Rows from block 13 of the audio encoder of a small contrastive audio-text model, named by matrix and row number. Rows with one number belong to one channel. Each number is 500 + 40 x the weight over its row's rms, rounded and kept within 0 to 999. All counts start at 0. Numbers have three digits each. After the name is the row's rms in percent of the matrix's.
After each channel's rows are labels from the 100 clips, of 14848, where the channel reaches its highest value: "top examples" is what is common among them; "loudest band" is the band of the loudest frequency at the time of the peak. Only what is clearly more common there than usual is listed. The data: read English sentences (LibriTTS-R).
# convs0: first width-9 conv (encoder.blocks.13.convs.0.weight, 128x128x9, each kernel summed), inputs 0-127
# convs1: second width-9 conv (encoder.blocks.13.convs.1.weight, 128x128x9, transposed, each kernel summed), outputs 0-127

convs0.127 106:435479512480536521531471572497503503484497507547535455507511445516448515573516490467502485487484529476543488532523491482532565487595471524526512576428564443475518556469492568496576483539518534576487567546491485478526479477446484460505471440512439458504500454606582473454554519516491502462513456535519474497446504572530538481484451512493483506479496448559497469549567568424460474410513
convs1.127 089:408460496579524493462463496498461516535534539471485523505571502512501453441526459557427530486523508493469522457572447514485444505455445574486439499480558454444447458536553479527474500437561431481495492504453510467466483529523531482505531438509525376518466529454547487477505478604517524437495502535500503500473481465424537446489485496516547522561567488539550522463445521522456443516490
top examples: the word "was"
loudest band: 250 to 500 Hz

convs0.117 110:513538517392520503461478490575471495483495542516522497482524538528506487452495484479508504513495615499522480443504481465514474535505487493469481389590521516506491500478571519520513540520545537486535594519405554478497513545478512508540471540495441501519485495478534489506602502501522526441465529458442500579482503422484452504492459464490470489415445538630493509518460530491530565460470
convs1.117 107:414522486451470485464515506466466494558477522477500513484531515426513508492497488524511480456505494510444543465495499506489530492504472476530493479550476469426488455465500497478456531431548538449455553510449486438527488517485581495397486472457479527492506562482561505459443502469485515445532476511346525517515488493452498456485465487575481421527517433372472379499497500496470517488466
top examples: the word "she"; the word "her"
loudest band: 250 to 500 Hz

convs0.50 101:481486497498497496440611500498498494469463486538465590507511566557502485474532534500543525497489472552500443499397554499451508525518547465450500480490504451493521498523491525523513471491496577540515564530577498438464502551601486570527457503479479456545494516506381536524508487441460578512439502442499455441597512494497498527548567479552507490479448498471449484511504540466514448553503
convs1.50 082:552470448463455506489452481538436485487539507466493459500428504527456471498442468508524465501511499504442555479547576557528500482431603481547435486475485567513527501510532515473613476479451502509510518488443470447519461449505495488458547628489442552484555467466495482541504546500541480584512485504463582546468524488478433430508442509465482439505482506507498506476457527449504570474496
top examples: the word "he"
loudest band: 250 to 500 Hz

convs0.8 079:457407504520501523454472497481515573542433511585517479505573511502469475428520517538464530549509593482453467486547408492528502514423467597488436483519535461509577502525560459485509522534565476525489453498506548547518511524534456516484531403500599451498423460537445543524493506501478480460470487516475515525482470450490485497555498557503484546444481519522472459517543516446551551499500
convs1.8 111:511500504460578529474524542504501497472529442526506567502530470483508447487494461492514504506474506507546495491492511489521517475455512489568535475460471520448400484475456549507522462473475462460509460485549490464495508487505499557467487247539497437478482492480547487500489472542498525531528502662518491458476523563551495476485457498488539480508525521493474481483477490527466510484482
top examples: the word "she"
loudest band: 250 to 500 Hz

convs0.41 096:531520512572422520474480513428497526538518510508491439516453496507407502498503484515467506468511554502518481457507439533496526470528427493494571528496437473517537413504367485581419512501547508515478435526569531474491531480509575509545463408538517558507475509472481512501547489500421511464498525441434484477467518535495450501498459502513481538442479507583575576494505448492503530519529
convs1.41 103:455423560477384430482489492441506527419549423457564384495510494460515550531470475501534496438546481501509485479486527440468494507483545498482478433502469470475614490489466524481445501469473468453469520489463457506471512494469518506612455584464504574546499530510459509477493498512481477369492482472476501505542504481520510481451488504509520586508481487513522509453474494493538516471491
top examples: the word "what"
loudest band: 250 to 500 Hz

convs0.110 091:462503506570536496473545483499537520448498486469517457573534543494549459500515509541429526589489582514510523543550493556512528527482488536477491473406465508470509417488402552488487523461538487498532474444469504513467559580494414465528446483469537482570523465417525488490567479509483441504459456554504552483514517489447495496522467457547460492481590498521485520448569478534487406484484
convs1.110 077:510472496462486447571537505545516495505492495498468543564462515486454523499489474485531471434481450543520491515481500514514505466449543482534494452552574446541548537513498491548498432497468489533509509529548456507468400435499452509486469424519473459516459525566473506471384546497526448482463584632523487502567533543501500489538482477475573427494471534524560594515458551474524467489501
top examples: the word "but"
loudest band: 250 to 500 Hz

convs0.71 101:551481494467495451488499520553521462552499458522531461536499521513453479522482447528579540487479480487528432479602454485476468472470541563486474440487540445458523583449412453456529524530438505558560491490550538503523529475450507495499487487527524427462495538491452493545474450536507448527450530459465504435451526505633453449469510474485483456536545538523561478447533482567458514458467
convs1.71 105:460526529490683484495520521486598469479491536517434517521527497538530519484487474560517519518465502525514480528474564442416509467489511428514486462501490453505550487516474513483535475615478496542531458511474466472528444501533479510509495646508484413518540505486470485542539533476443450542532475490454494502519522416437484492522552471519457480508471492473423515513504492514543478508513
top examples: the word "i"
loudest band: 250 to 500 Hz

convs0.89 092:470473538552506487465484445477463451497474512625505465554520517503476459485494475499525505549478434434548525512517487633503446495479471512466471475446502472494592458430554449507395465490480490480430438459518505509517536470570492485478476465501488552470529474489541491516548453504493491476477496394502478554504502511430479460510542473510492472538494517538516486490496562473450475629517
convs1.89 084:451517476433510484533503476486518528467478541452525542538557529479508444445489512535512505457558564495436481499454532522546515472537421484516530469493517465485574491467467478509492471500501482461441545479536441513464465506493331477504452611472457500427488500511474490528432484480510463473468540598482490448447489513482505460549472458554470432480512509542408511451471514467521462448484
top examples: the word "but"
loudest band: 250 to 500 Hz

convs0.42 107:527576498504490513482555494528581537493550494490428411513500475491529512474468490583436555525508550461517504507545480459491507497535508500492530513495441490519540533506508463537550514630467546494484446459511477486468476516420508489488508553476538478509539472491453433449546510575457487504483560506523516467543560587569541478550451478579409520509501562481502408468543503516489559487463
convs1.42 096:462545483499552488491517562543494425587497552507504526481454430497493562502478426473528565545449427511483474455507583466535570465505496465488530472575529478539450498497472510448488472520468460546551495541445503516492454549532458451452547588531479486529458533520485563480456490438515485532546434409545520489534484454423505563456511447487545495506540506492461471448478493489445548486547
top examples: the word "i"
loudest band: 250 to 500 Hz

convs0.61 090:479504503585517488485472428480477469517485497443477457520550465464495520486494472515539440507501368530503481480482465577471470486444526500507457517435446418457487578512371472518532480464522491442541525514421517438457502491471491481436474461519488500444482452472514510468523513507500551505503491452513442538524481495524515369487512483553503439494487433388533520469473521504508496495472
convs1.61 100:518473545434679495528504467486524489460496452534505483494531524464491487536508462502550493522623513475481549499487488503495497515475377523502494504507553477521514528480447556477521511454484526493489517506446468506402490473508540525501483521443478573499552528521532479467490488497557642486518614433555502495488512514507517529489491447486504489524473503563509576506492480515502468533496
top examples: the word "i"
loudest band: 250 to 500 Hz

convs0.3 093:534513508480470483511480498550522469470471511528490461482495459507498519483482508431487517492486440464542453490527634510577466442494484475489457458516587407491494471488521439579519530477472474461547414480500434533523541473463536463529528485507457490423411434493474500512520511513499474521497470538524505537554596440456526458517485479539414525522467492562566535548535510477413458460522
convs1.3 085:485521524535494537424450504519514546488511549536485538434516542462531494521509527574567439522490528492463481510532423505464546417541491470474595553495458500483524483437542515528405530511491515511471570458469583489510486539562488507367506505513535436520526466544441479487498499470456434433471460500575528465537456526502572460513530513474556539519497492493462530442466532468467492473460
top examples: the word "was"; the word "it"; the word "there"
loudest band: 250 to 500 Hz

convs0.2 107:467472492551501510479508554480534450448496550484492510476531427531447493513477534520512390526499423502534479537536439485488474450420569505530518532405538509527512505461406502529490516474541490472488480451515491467490522461588497490507457466485479499468513493502521552500498493378474523518598548492521538471507536578507536527442460522588520515572460594487482429483476462504501544527535
convs1.2 104:496472529506538482552549443495452485438493447521410497518495531501480468466547493477597498493511499490507545491443485445499490526463499513493467529595550526548491512601590471493474475468415622496576474552472489497453486521458405496568489520554520496505439494540522501515470494561538465549485513493466532524451466430456533462524410496521507502511500469540468558506503511519520485419508
top examples: the word "she"
loudest band: 250 to 500 Hz

convs0.111 104:488499475500501489555507537504501514461442491512448482458504488501500512497475505510454550472542533480467485415476456486465477520593450509504484533521527487547482432518470498498432492502510496525524523539553417514467571455435579488551492480431443501508452503477458531495461555509497529496503577472546462428488536590507519537541567503495539419440417606489558481406454472487542508561525
convs1.111 085:465539545534557528486497474458516497571484501468517402588479478494542412471487517493450528521489506458555536554512527456448588457491505483525535437463562529546506561494487515426505480454389510475487527482522461521568509489534484477597487508482486548474460584495471526559572477449486533514482427464501485551528468515507504476546530478500493516529430451453480525507530446508543510410513
top examples: the word "i"
loudest band: 250 to 500 Hz

convs0.40 113:497579502488476514513523484486500421439446498581531470503468433464481496489469433447538540471480479468410522550439517500547429508410458472518522489471505430466476529514527534451520470539448478401477448561564513465454490511514510562485591508509508506445508467508499496482534580516511522517474514431492483491536482513523439512486459540517532506469526464427494500466444544418519429517578
convs1.40 116:505529594518579468586523512515460571502493467487459582477515535458501519537543565533529459492570483512460478504606493573522502461452525567505492503482490610455485504513564477535499600461563594509473539499497504476468497517494496517506459542426487514488501411567538516458508481468512532471539524490551448491504495480457538540424517465464488534470504511547463493465549494447480502490531
top examples: the word "was"; the word "not"
loudest band: 250 to 500 Hz

convs0.116 106:572498501493541493488514474470491522498483567547511535491527573453503451555514494500504409481547477502531499500485614497448531423536520486500570472438470478492480470514417503516551511444461565490520447589506531433500533506455535524481530505461474556489402503533560538480492574457510470477433484426483466537511548522468471472531508500503528538529417497464513522503452530536487399538559
convs1.116 101:554498561537524484522455522497532488481541518448471534524492456542467444523468525492487475504596503479490498516429459469479511474399412602528426486490526495474585519436566517486533436438505516437526518488571450475549521443474536453485492454481480447480548513463542484435465506485484526470558498555459445507534501494539528447515569487502510556511432466423559476515465545496483445495486
top examples: the word "the"; the word "was"
loudest band: 250 to 500 Hz