Weights of a small contrastive audio-text model.
Model: 7.25M parameters, log mel input, encoder activation relu, encoder depths [4, 8, 4], encoder widths [128, 128, 128], text encoder width 128, text encoder norm layernorm, text encoder activation gelu.
Training: soap at rate 0.0042, batches of 256.
Rows from block 9 of the audio encoder of a small contrastive audio-text model, named by matrix and row number. Rows with one number belong to one channel. Each number is 50 + 15 x the weight over its row's rms, rounded and kept within 0 to 99. All counts start at 0.
After each channel's rows are labels from the 100 clips, of 14848, where the channel reaches its highest value: "loudest band" is the band of the loudest frequency at the time of the peak; "strongest on" is what is common among them. Only what is clearly more common there than usual is listed. The data: read English sentences (LibriTTS-R). In brackets: how many of the 100.
# convs0: first width-9 conv (encoder.blocks.9.convs.0.weight, 128x128x9, each kernel summed), inputs 64-127
# convs1: second width-9 conv (encoder.blocks.9.convs.1.weight, 128x128x9, transposed, each kernel summed), outputs 64-127

convs0.3:68 71 48 76 54 43 52 67 45 49 48 36 27 52 25 66 80 59 58 71 43 71 35 44 64 56 77 33 37 52 56 23 44 65 35 50 56 40 50 45 64 23 45 16 50 43 25 48 41 29 57 44 14 42 51 51 62 37 63 49 70 49 40 45
convs1.3:30 56 42 65 42 23 73 78 54 75 55 55 23 34 67 35 30 40 31 63 54 37 16 58 36 56 30 31 34 39 56 59 56 44 45 65 33 48 63 43 14 65 50 40 69 34 99 44 70 45 63 55 59 49 49 46 41 58 63 52 50 28 61 38
loudest band: 500 to 1000 Hz (25)
strongest on: the word "the" (99)

convs0.28:41 27 42 26 52 08 58 36 84 77 66 51 50 57 56 52 58 57 55 55 31 46 39 65 44 50 47 57 46 56 67 41 72 33 40 30 49 68 54 56 52 06 30 64 60 45 44 58 55 21 45 36 72 54 36 77 58 62 49 38 48 55 40 56
convs1.28:51 38 39 46 37 25 40 85 39 64 99 40 51 55 37 61 37 44 53 41 69 34 29 54 36 28 57 29 39 46 77 48 58 43 77 49 88 61 59 55 47 38 52 86 23 48 22 58 40 50 30 67 34 71 50 38 65 39 37 43 66 42 37 67
loudest band: 2000 to 4000 Hz (57)
strongest on: the word "she" (71); the word "her" (31)

convs0.65:47 62 50 71 55 46 64 84 51 41 57 25 69 59 48 65 46 21 60 70 56 43 52 53 70 39 64 57 37 46 60 56 51 32 36 54 41 62 85 57 41 42 44 93 44 45 45 55 72 45 59 49 65 45 46 62 73 63 52 61 50 76 40 27
convs1.65:58 70 39 73 61 52 77 49 46 77 82 38 70 40 35 43 63 83 39 62 49 56 44 84 47 38 54 49 49 74 58 45 40 50 60 47 46 56 66 53 74 30 85 76 46 31 91 43 42 63 41 51 70 49 37 57 45 34 42 56 33 41 31 58
loudest band: 2000 to 4000 Hz (30)
strongest on: the word "the" (76); the word "she" (28)

convs0.24:45 44 44 60 44 30 64 24 46 49 56 38 54 34 46 15 13 32 41 45 49 57 53 49 42 49 65 31 59 49 51 80 50 33 57 44 41 46 40 46 49 53 39 25 46 44 70 51 57 41 73 41 63 52 50 77 46 45 54 68 44 12 51 34
convs1.24:49 20 64 28 64 45 49 32 77 42 28 64 45 58 53 76 29 40 50 47 57 64 68 51 68 70 59 37 26 62 24 48 58 68 29 59 44 50 36 58 62 72 40 63 31 50 40 46 90 44 40 55 38 64 37 34 35 57 31 56 46 89 29 50
loudest band: 500 to 1000 Hz (28)
strongest on: the word "the" (80)

convs0.89:64 58 54 37 84 52 55 38 63 33 50 31 27 44 11 34 29 23 60 41 67 54 63 37 43 59 48 36 62 74 51 41 72 14 65 66 66 19 51 53 60 44 63 45 50 43 67 31 62 71 77 64 27 76 47 62 50 37 65 54 54 59 37 54
convs1.89:53 41 47 27 54 41 59 66 41 31 32 33 37 36 75 50 53 49 32 22 33 37 87 56 55 69 42 47 29 33 60 49 32 83 47 70 44 54 38 67 41 67 46 34 70 60 50 48 52 54 28 65 64 47 60 49 11 42 31 53 68 52 49 51
loudest band: 500 to 1000 Hz (42); 250 to 500 Hz (34)
strongest on: the word "said" (80)

convs0.56:38 59 49 48 62 45 23 49 48 44 59 53 52 49 46 38 37 61 20 50 48 56 54 48 42 68 31 68 65 51 39 47 55 60 60 60 23 15 03 29 43 56 23 64 74 57 45 44 47 43 58 54 31 48 54 48 49 53 61 31 41 39 34 87
convs1.56:45 44 38 55 26 63 57 49 47 56 67 65 70 69 50 61 31 27 75 49 60 55 47 24 42 48 33 71 86 65 65 33 39 55 41 65 47 68 50 52 51 34 72 42 53 53 61 47 47 61 47 36 58 54 15 36 38 39 48 38 59 69 57 51
loudest band: 250 to 500 Hz (48)
strongest on: the word "was" (64); the word "there" (37); the word "it" (37)

convs0.22:38 28 73 42 66 27 71 27 29 70 45 66 51 29 54 52 46 50 44 50 48 36 53 34 31 64 64 37 74 63 34 72 55 66 44 67 56 66 58 58 45 42 58 42 44 35 48 55 31 62 69 57 64 36 52 65 91 29 60 28 54 53 52 55
convs1.22:39 36 37 53 23 46 30 83 38 64 35 62 65 46 37 48 57 70 33 39 66 40 33 42 54 39 49 56 45 32 36 41 51 31 46 61 63 36 29 54 46 20 48 53 43 55 64 61 41 39 43 55 34 55 59 42 54 57 49 64 78 60 72 42
loudest band: 250 to 500 Hz (33)
strongest on: the word "is" (27); the word "as" (26)

convs0.44:47 52 42 44 18 32 37 38 86 53 58 43 44 45 41 37 34 25 57 53 53 46 52 47 45 31 48 72 53 38 55 54 81 22 41 09 49 50 52 56 33 51 34 47 64 58 32 42 75 65 17 52 38 51 53 54 43 57 36 34 52 23 59 34
convs1.44:60 38 64 50 32 58 35 37 00 56 48 57 77 36 44 39 53 50 37 35 57 42 58 33 32 57 44 45 23 59 42 59 45 68 42 16 59 64 37 73 66 43 50 51 47 55 44 27 62 37 58 57 35 46 57 46 51 37 51 34 27 32 56 70
loudest band: 250 to 500 Hz (32)
strongest on: the word "we" (30); the word "when" (28)

convs0.34:49 51 61 67 33 51 67 46 54 48 51 46 40 45 48 31 45 24 47 25 44 62 76 77 66 58 41 22 40 66 62 34 56 72 58 59 62 39 77 45 02 95 57 87 41 43 43 74 43 30 27 65 62 69 59 42 59 55 24 60 62 71 47 37
convs1.34:35 73 54 50 74 58 38 64 60 57 70 47 57 36 57 19 22 40 41 42 45 61 99 51 28 61 16 43 46 51 39 52 57 34 47 39 43 59 49 49 65 49 41 33 32 41 74 63 47 31 55 51 47 32 49 60 26 48 55 58 59 78 27 46
loudest band: 500 to 1000 Hz (43); 250 to 500 Hz (34)
strongest on: the word "said" (99)

convs0.11:44 70 37 68 53 59 58 88 29 40 48 58 03 50 64 73 38 51 45 64 60 47 66 50 35 47 42 59 36 60 44 41 43 48 45 46 60 34 56 38 67 41 46 62 59 52 21 50 64 21 61 31 45 50 66 37 54 43 79 45 76 73 42 54
convs1.11:44 25 33 32 93 58 82 73 37 39 46 41 25 35 63 43 33 48 79 34 37 20 24 60 38 62 51 37 56 39 35 40 56 39 43 65 43 54 37 36 62 74 47 60 55 61 51 58 42 47 58 36 47 40 60 00 54 51 53 45 41 39 42 33
loudest band: 250 to 500 Hz (54)
strongest on: the word "she" (53); the word "was" (36)

convs0.32:37 46 65 37 58 46 34 47 17 35 54 40 31 46 63 30 53 17 44 87 33 62 60 69 60 55 55 66 40 54 45 44 35 70 57 40 28 46 62 49 72 69 71 69 59 42 27 56 66 53 64 67 36 34 29 52 38 54 59 56 58 59 37 47
convs1.32:83 59 70 36 23 33 32 54 60 57 56 32 70 48 58 44 89 10 61 36 48 65 34 30 36 48 50 43 44 54 54 45 70 40 33 38 57 60 56 27 62 57 36 68 24 41 49 72 50 49 45 52 66 43 35 62 54 27 43 38 38 71 48 13
loudest band: 500 to 1000 Hz (38)
strongest on: the word "said" (44)

convs0.5:42 48 59 32 59 19 20 18 61 42 40 29 51 49 37 66 55 59 24 52 40 55 38 37 20 55 69 45 37 76 58 69 48 68 45 68 42 71 50 90 53 52 57 59 36 51 29 58 48 16 65 52 39 59 38 49 57 47 36 69 55 35 40 80
convs1.5:62 61 33 52 42 36 54 41 33 28 59 63 56 48 71 64 31 53 41 44 37 71 15 59 58 30 69 48 34 56 16 29 45 45 72 18 58 51 72 59 53 75 34 72 46 25 64 41 34 40 63 63 46 36 24 58 60 51 51 48 33 55 36 49
loudest band: 2000 to 4000 Hz (37)
strongest on: the word "she" (40); the word "for" (33)

convs0.104:43 70 76 28 37 94 34 47 54 30 55 45 59 20 35 42 49 73 50 40 49 49 77 57 36 61 58 29 63 51 45 47 52 53 60 92 37 77 63 57 52 57 66 58 44 56 42 62 29 51 46 56 28 59 65 57 71 31 38 15 45 66 37 49
convs1.104:61 44 37 53 83 43 45 61 67 63 41 34 58 67 66 37 46 35 72 51 57 59 50 31 26 50 47 25 42 50 52 46 46 51 56 44 35 23 49 62 53 21 30 65 61 38 50 36 40 63 48 52 58 45 49 38 37 51 65 81 43 37 51 86
loudest band: 1000 to 2000 Hz (37)
strongest on: the word "i" (73)

convs0.47:57 59 32 49 53 16 57 50 75 60 60 57 64 31 36 21 52 72 60 43 30 66 44 50 60 49 58 60 38 27 58 64 50 51 62 76 57 43 79 60 28 44 02 46 39 55 66 30 25 47 53 54 46 46 48 32 51 63 39 44 49 44 49 43
convs1.47:60 49 64 74 45 03 44 27 33 60 67 91 53 37 55 41 64 41 54 42 57 60 55 49 62 44 43 43 55 79 56 46 43 53 49 51 43 33 39 37 45 46 87 72 52 53 34 32 54 26 34 34 50 35 39 31 62 47 47 61 62 63 48 50
loudest band: 500 to 1000 Hz (41)
strongest on: the word "the" (87); the word "was" (36)

convs0.126:59 54 63 44 69 52 54 42 65 93 45 37 59 64 33 55 61 49 94 71 48 75 66 69 07 58 70 00 27 30 49 54 44 37 63 61 59 41 62 55 55 64 38 51 53 26 44 25 54 27 41 44 50 55 40 51 63 43 69 52 61 50 63 24
convs1.126:56 77 26 54 65 92 34 60 28 55 62 53 34 58 45 51 60 56 54 58 60 64 38 63 56 46 50 39 55 62 58 55 56 40 41 79 39 69 68 46 55 68 39 22 27 67 70 15 42 23 55 61 77 43 24 56 43 27 31 28 73 38 77 37
loudest band: 500 to 1000 Hz (40); 250 to 500 Hz (34)
strongest on: the word "was" (54)

convs0.13:56 49 68 64 56 46 35 47 34 47 70 48 51 33 64 97 07 38 43 71 44 30 25 75 60 80 46 56 52 54 31 49 44 32 58 49 44 50 54 39 50 37 65 55 40 50 45 27 76 49 83 41 66 71 48 55 56 39 93 33 53 58 44 30
convs1.13:54 56 45 70 76 49 33 67 72 35 82 22 44 42 47 70 32 35 32 73 68 33 14 47 73 45 48 55 40 45 53 59 68 38 40 58 66 33 78 37 57 61 20 87 48 28 78 47 36 50 52 45 62 53 40 43 71 49 48 42 25 73 36 53
loudest band: 500 to 1000 Hz (29)
strongest on: the word "from" (30); the word "for" (26)

convs0.17:63 59 45 39 39 41 54 88 63 46 40 35 40 23 56 62 64 53 47 48 32 47 51 33 58 49 42 27 52 64 54 28 35 37 07 54 64 22 64 62 56 41 10 45 98 65 40 49 51 39 42 65 57 33 66 42 51 53 50 60 62 52 52 46
convs1.17:33 35 44 38 57 65 28 41 51 50 38 55 63 22 30 67 19 49 49 34 99 51 47 51 39 68 41 34 53 57 32 60 62 54 57 70 42 41 35 55 38 52 56 46 44 79 53 42 56 23 45 25 55 51 33 47 59 33 56 26 68 49 34 43
loudest band: 250 to 500 Hz (32)
strongest on: the word "mr" (30)

convs0.106:62 60 51 50 40 47 34 50 60 52 66 47 48 58 36 59 51 62 90 37 86 46 54 43 62 30 59 46 38 32 30 35 74 74 50 27 51 69 27 36 60 42 35 64 32 47 52 53 42 46 36 44 53 66 52 64 36 45 64 25 53 43 60 76
convs1.106:55 63 66 30 66 59 73 33 77 64 07 71 43 60 47 47 47 59 63 54 58 49 64 55 57 48 24 46 65 81 83 51 34 42 64 49 45 12 48 49 41 31 59 51 80 57 40 53 52 57 60 48 55 51 43 52 44 05 25 54 53 53 48 80
loudest band: 250 to 500 Hz (46)
strongest on: the word "was" (90); the word "there" (39); the word "it" (37); the word "that" (36)

convs0.62:80 59 53 46 64 38 42 36 49 11 54 56 16 50 57 41 41 39 66 61 38 53 54 17 53 56 38 57 36 33 36 57 99 45 34 52 66 49 66 58 51 46 47 50 51 31 64 54 58 58 47 48 51 46 56 65 42 55 56 54 81 52 35 38
convs1.62:32 50 37 33 46 55 55 28 38 49 44 46 39 69 47 47 53 63 49 39 55 34 39 73 41 74 19 55 63 47 32 59 44 39 44 42 46 43 35 60 43 38 61 67 35 66 31 35 45 29 58 71 58 47 39 58 49 24 46 62 71 48 72 35
loudest band: 500 to 1000 Hz (29)
strongest on: the word "said" (38)

convs0.33:49 30 54 43 43 49 47 70 44 43 32 55 53 30 48 30 49 57 71 58 61 61 60 48 44 63 36 35 27 48 41 52 76 28 62 56 78 63 40 37 38 52 40 28 55 63 41 50 53 34 50 39 43 59 45 50 45 72 37 38 22 71 55 53
convs1.33:36 37 75 56 38 44 54 45 64 45 42 53 43 65 17 54 47 30 63 43 56 31 31 29 58 39 34 62 43 29 40 35 49 56 42 61 48 53 45 73 30 72 33 30 63 48 32 52 30 45 35 63 41 59 44 39 31 39 50 74 36 61 57 63
loudest band: 250 to 500 Hz (33)
strongest on: the word "was" (35); the word "said" (33); the word "mr" (29)

convs0.63:72 33 70 72 47 52 62 71 47 65 57 63 74 55 52 46 73 44 54 44 48 46 56 42 41 80 61 40 54 38 27 64 59 53 48 51 44 44 71 57 61 42 36 31 43 52 56 42 68 63 36 67 70 37 42 53 67 50 23 58 59 54 60 61
convs1.63:49 43 55 35 62 33 51 48 51 53 47 53 29 59 00 30 61 38 45 60 42 39 45 63 53 32 42 49 60 36 73 45 48 48 43 35 40 58 49 49 41 53 41 44 67 38 44 57 67 36 58 48 46 46 64 62 20 29 45 32 40 27 54 46
loudest band: 4000 to 8000 Hz (41)
strongest on: the word "was" (79)

convs0.124:44 44 96 74 55 39 62 37 72 36 68 51 40 45 30 77 56 47 45 53 69 39 69 40 35 48 63 42 51 52 47 34 16 36 58 54 19 41 55 68 61 54 33 49 47 36 59 55 50 67 44 08 37 66 53 40 47 42 50 48 48 67 52 48
convs1.124:36 39 33 66 58 69 58 38 20 44 49 41 36 55 71 45 59 29 68 38 41 37 58 46 53 56 21 89 39 63 51 66 56 72 50 60 35 24 31 56 52 49 76 67 42 58 31 59 42 35 40 99 52 20 45 42 50 44 51 35 49 42 35 54
loudest band: 2000 to 4000 Hz (27)
strongest on: the word "she" (28)

convs0.103:55 35 52 20 21 41 77 32 57 41 75 62 63 49 47 27 62 63 98 51 55 79 44 70 59 44 56 64 56 40 54 27 46 69 45 59 72 55 46 57 54 56 57 50 52 47 64 56 64 51 49 54 49 57 19 72 39 63 61 65 42 47 53 47
convs1.103:52 55 42 73 71 41 41 52 61 22 36 48 51 35 67 44 57 27 68 39 56 21 58 46 72 40 68 45 45 72 58 86 47 44 42 23 76 47 40 49 48 60 61 36 35 43 46 81 51 37 52 43 45 48 73 43 59 62 54 52 41 54 54 55
loudest band: 2000 to 4000 Hz (31)
strongest on: the word "was" (65); the word "he" (64); the word "she" (30)

convs0.93:53 50 38 99 54 45 40 86 41 17 58 52 60 31 47 58 50 65 47 26 33 27 66 84 45 41 58 48 53 79 48 49 59 61 47 53 32 25 54 25 55 50 34 39 47 41 60 47 53 65 61 57 30 53 91 59 79 50 33 60 50 56 52 41
convs1.93:44 05 51 23 56 50 53 54 62 43 38 45 18 49 55 43 60 58 50 52 42 67 51 42 54 88 37 52 47 38 56 62 40 55 55 41 35 78 60 63 57 56 39 54 56 79 62 63 56 81 66 42 48 78 26 36 47 50 70 47 46 34 33 42
loudest band: 4000 to 8000 Hz (36); 2000 to 4000 Hz (29)
strongest on: the word "the" (85)

convs0.109:68 42 45 56 57 43 49 51 46 68 44 55 33 56 82 46 58 64 50 51 46 53 47 62 43 45 25 51 44 47 53 24 31 36 56 49 50 78 27 51 47 45 51 61 44 57 48 32 54 21 41 45 29 53 38 30 37 62 56 68 66 27 61 56
convs1.109:39 44 44 88 48 40 50 41 25 47 57 42 45 41 35 52 49 35 51 55 25 41 44 24 50 41 38 48 28 53 57 63 56 47 60 41 48 51 50 40 41 21 50 58 38 32 66 33 31 57 78 41 60 30 59 26 78 55 52 28 44 53 60 67
loudest band: 250 to 500 Hz (51)
strongest on: the word "the" (79)

convs0.53:42 53 76 55 46 55 84 73 79 50 42 47 39 41 42 22 61 21 54 29 46 48 84 36 44 62 38 54 35 46 12 15 51 36 29 26 50 52 43 28 30 73 34 75 47 47 61 77 47 41 38 35 40 67 49 49 44 35 31 42 42 84 45 32
convs1.53:46 50 36 41 39 53 53 39 43 59 60 41 46 52 60 70 77 54 51 53 42 54 99 42 62 71 47 35 66 34 53 66 43 51 56 54 10 48 43 42 52 47 36 56 60 45 44 27 51 48 54 67 59 61 45 70 39 59 52 20 56 59 67 38
loudest band: 250 to 500 Hz (39)
strongest on: the word "said" (98); the word "the" (75)

convs0.117:33 42 43 37 43 10 58 51 42 42 26 40 45 18 29 60 36 34 72 51 69 39 44 50 54 35 68 38 59 48 39 52 35 44 59 30 40 57 48 44 30 38 34 29 49 42 50 47 37 63 63 80 36 43 28 67 31 32 67 14 71 53 92 46
convs1.117:36 75 63 67 50 41 50 40 56 66 59 68 33 33 44 44 48 63 55 41 53 40 54 36 18 57 55 41 60 37 42 32 60 66 53 54 50 30 17 47 44 39 67 55 67 72 56 59 64 58 31 41 44 53 44 38 31 50 68 82 49 29 33 56
loudest band: 250 to 500 Hz (48)
strongest on: the word "was" (96); the word "it" (47); the word "that" (36)

convs0.54:46 44 65 39 42 14 13 43 38 51 47 50 56 73 40 51 54 57 65 50 86 43 45 60 48 52 60 74 44 59 49 53 59 48 63 31 56 93 26 33 56 42 47 55 41 64 65 23 47 68 48 45 53 73 55 28 36 53 40 15 41 69 55 95
convs1.54:49 51 53 52 61 47 37 57 60 49 41 52 49 53 38 55 65 44 60 64 62 40 33 37 54 39 65 79 71 41 40 37 46 43 44 34 57 22 62 63 40 23 45 46 83 51 44 46 51 42 40 57 41 53 63 42 58 31 30 47 40 19 49 47
loudest band: 250 to 500 Hz (38)
strongest on: the word "there" (72); the word "was" (37); the word "is" (36)

convs0.19:43 52 60 59 62 25 69 64 40 54 41 52 45 46 47 46 67 49 57 59 45 39 32 70 59 43 37 63 32 55 55 72 77 22 46 45 66 89 96 70 60 35 29 44 65 45 46 65 33 33 51 59 61 48 18 36 37 44 47 34 44 77 46 59
convs1.19:72 74 65 49 53 56 61 58 40 72 53 45 52 51 37 44 49 73 49 58 46 47 36 40 46 29 68 58 50 27 34 64 53 45 55 21 48 23 91 56 48 15 63 61 22 56 55 31 64 72 69 70 58 30 57 45 16 54 65 63 50 38 40 24
loudest band: 250 to 500 Hz (50)
strongest on: the word "there" (56); the word "is" (49)

convs0.21:58 52 40 56 57 32 49 43 32 38 41 41 41 73 50 67 60 64 81 64 28 54 44 64 35 85 58 47 43 47 44 60 27 37 57 61 44 85 68 46 53 71 13 54 15 46 53 21 66 30 41 45 43 65 47 82 37 31 55 60 24 66 62 63
convs1.21:51 28 47 36 41 23 59 59 46 39 49 41 35 30 51 41 68 25 25 64 49 56 34 50 59 44 60 56 46 49 45 47 55 70 36 39 78 27 25 58 48 46 85 51 35 38 57 52 67 32 67 61 47 35 54 33 70 59 38 84 69 41 31 32
loudest band: 500 to 1000 Hz (28)
strongest on: the word "his" (26)

convs0.49:48 51 57 39 44 54 58 75 50 58 41 55 61 46 53 18 63 49 61 71 59 91 53 45 33 60 65 37 13 66 51 64 45 37 52 45 54 54 57 53 66 43 66 90 50 72 41 69 67 20 57 59 45 42 70 44 33 27 56 62 61 69 56 55
convs1.49:14 14 21 44 57 41 64 29 50 43 46 46 88 52 61 52 44 45 60 50 56 62 31 54 60 56 57 46 60 59 51 56 55 34 50 75 31 53 46 42 34 35 45 34 70 56 66 55 23 91 42 56 48 60 65 58 54 61 46 66 25 54 57 42
loudest band: 250 to 500 Hz (44)
strongest on: the word "he" (59)

convs0.15:68 52 38 61 51 44 62 46 91 39 75 45 69 28 47 45 67 66 61 62 54 13 85 48 46 60 64 38 40 61 41 42 49 74 38 54 46 63 54 34 57 45 52 59 49 39 43 69 39 36 56 56 43 70 22 78 55 70 61 38 45 74 60 36
convs1.15:43 52 49 19 52 33 68 52 30 27 50 37 28 52 73 61 61 56 47 39 48 42 85 45 34 46 95 31 30 66 35 53 58 25 43 46 48 56 14 34 24 86 41 59 36 69 76 45 84 29 54 52 56 72 59 65 47 61 44 58 47 59 30 26
loudest band: 4000 to 8000 Hz (80)
strongest on: the word "said" (79)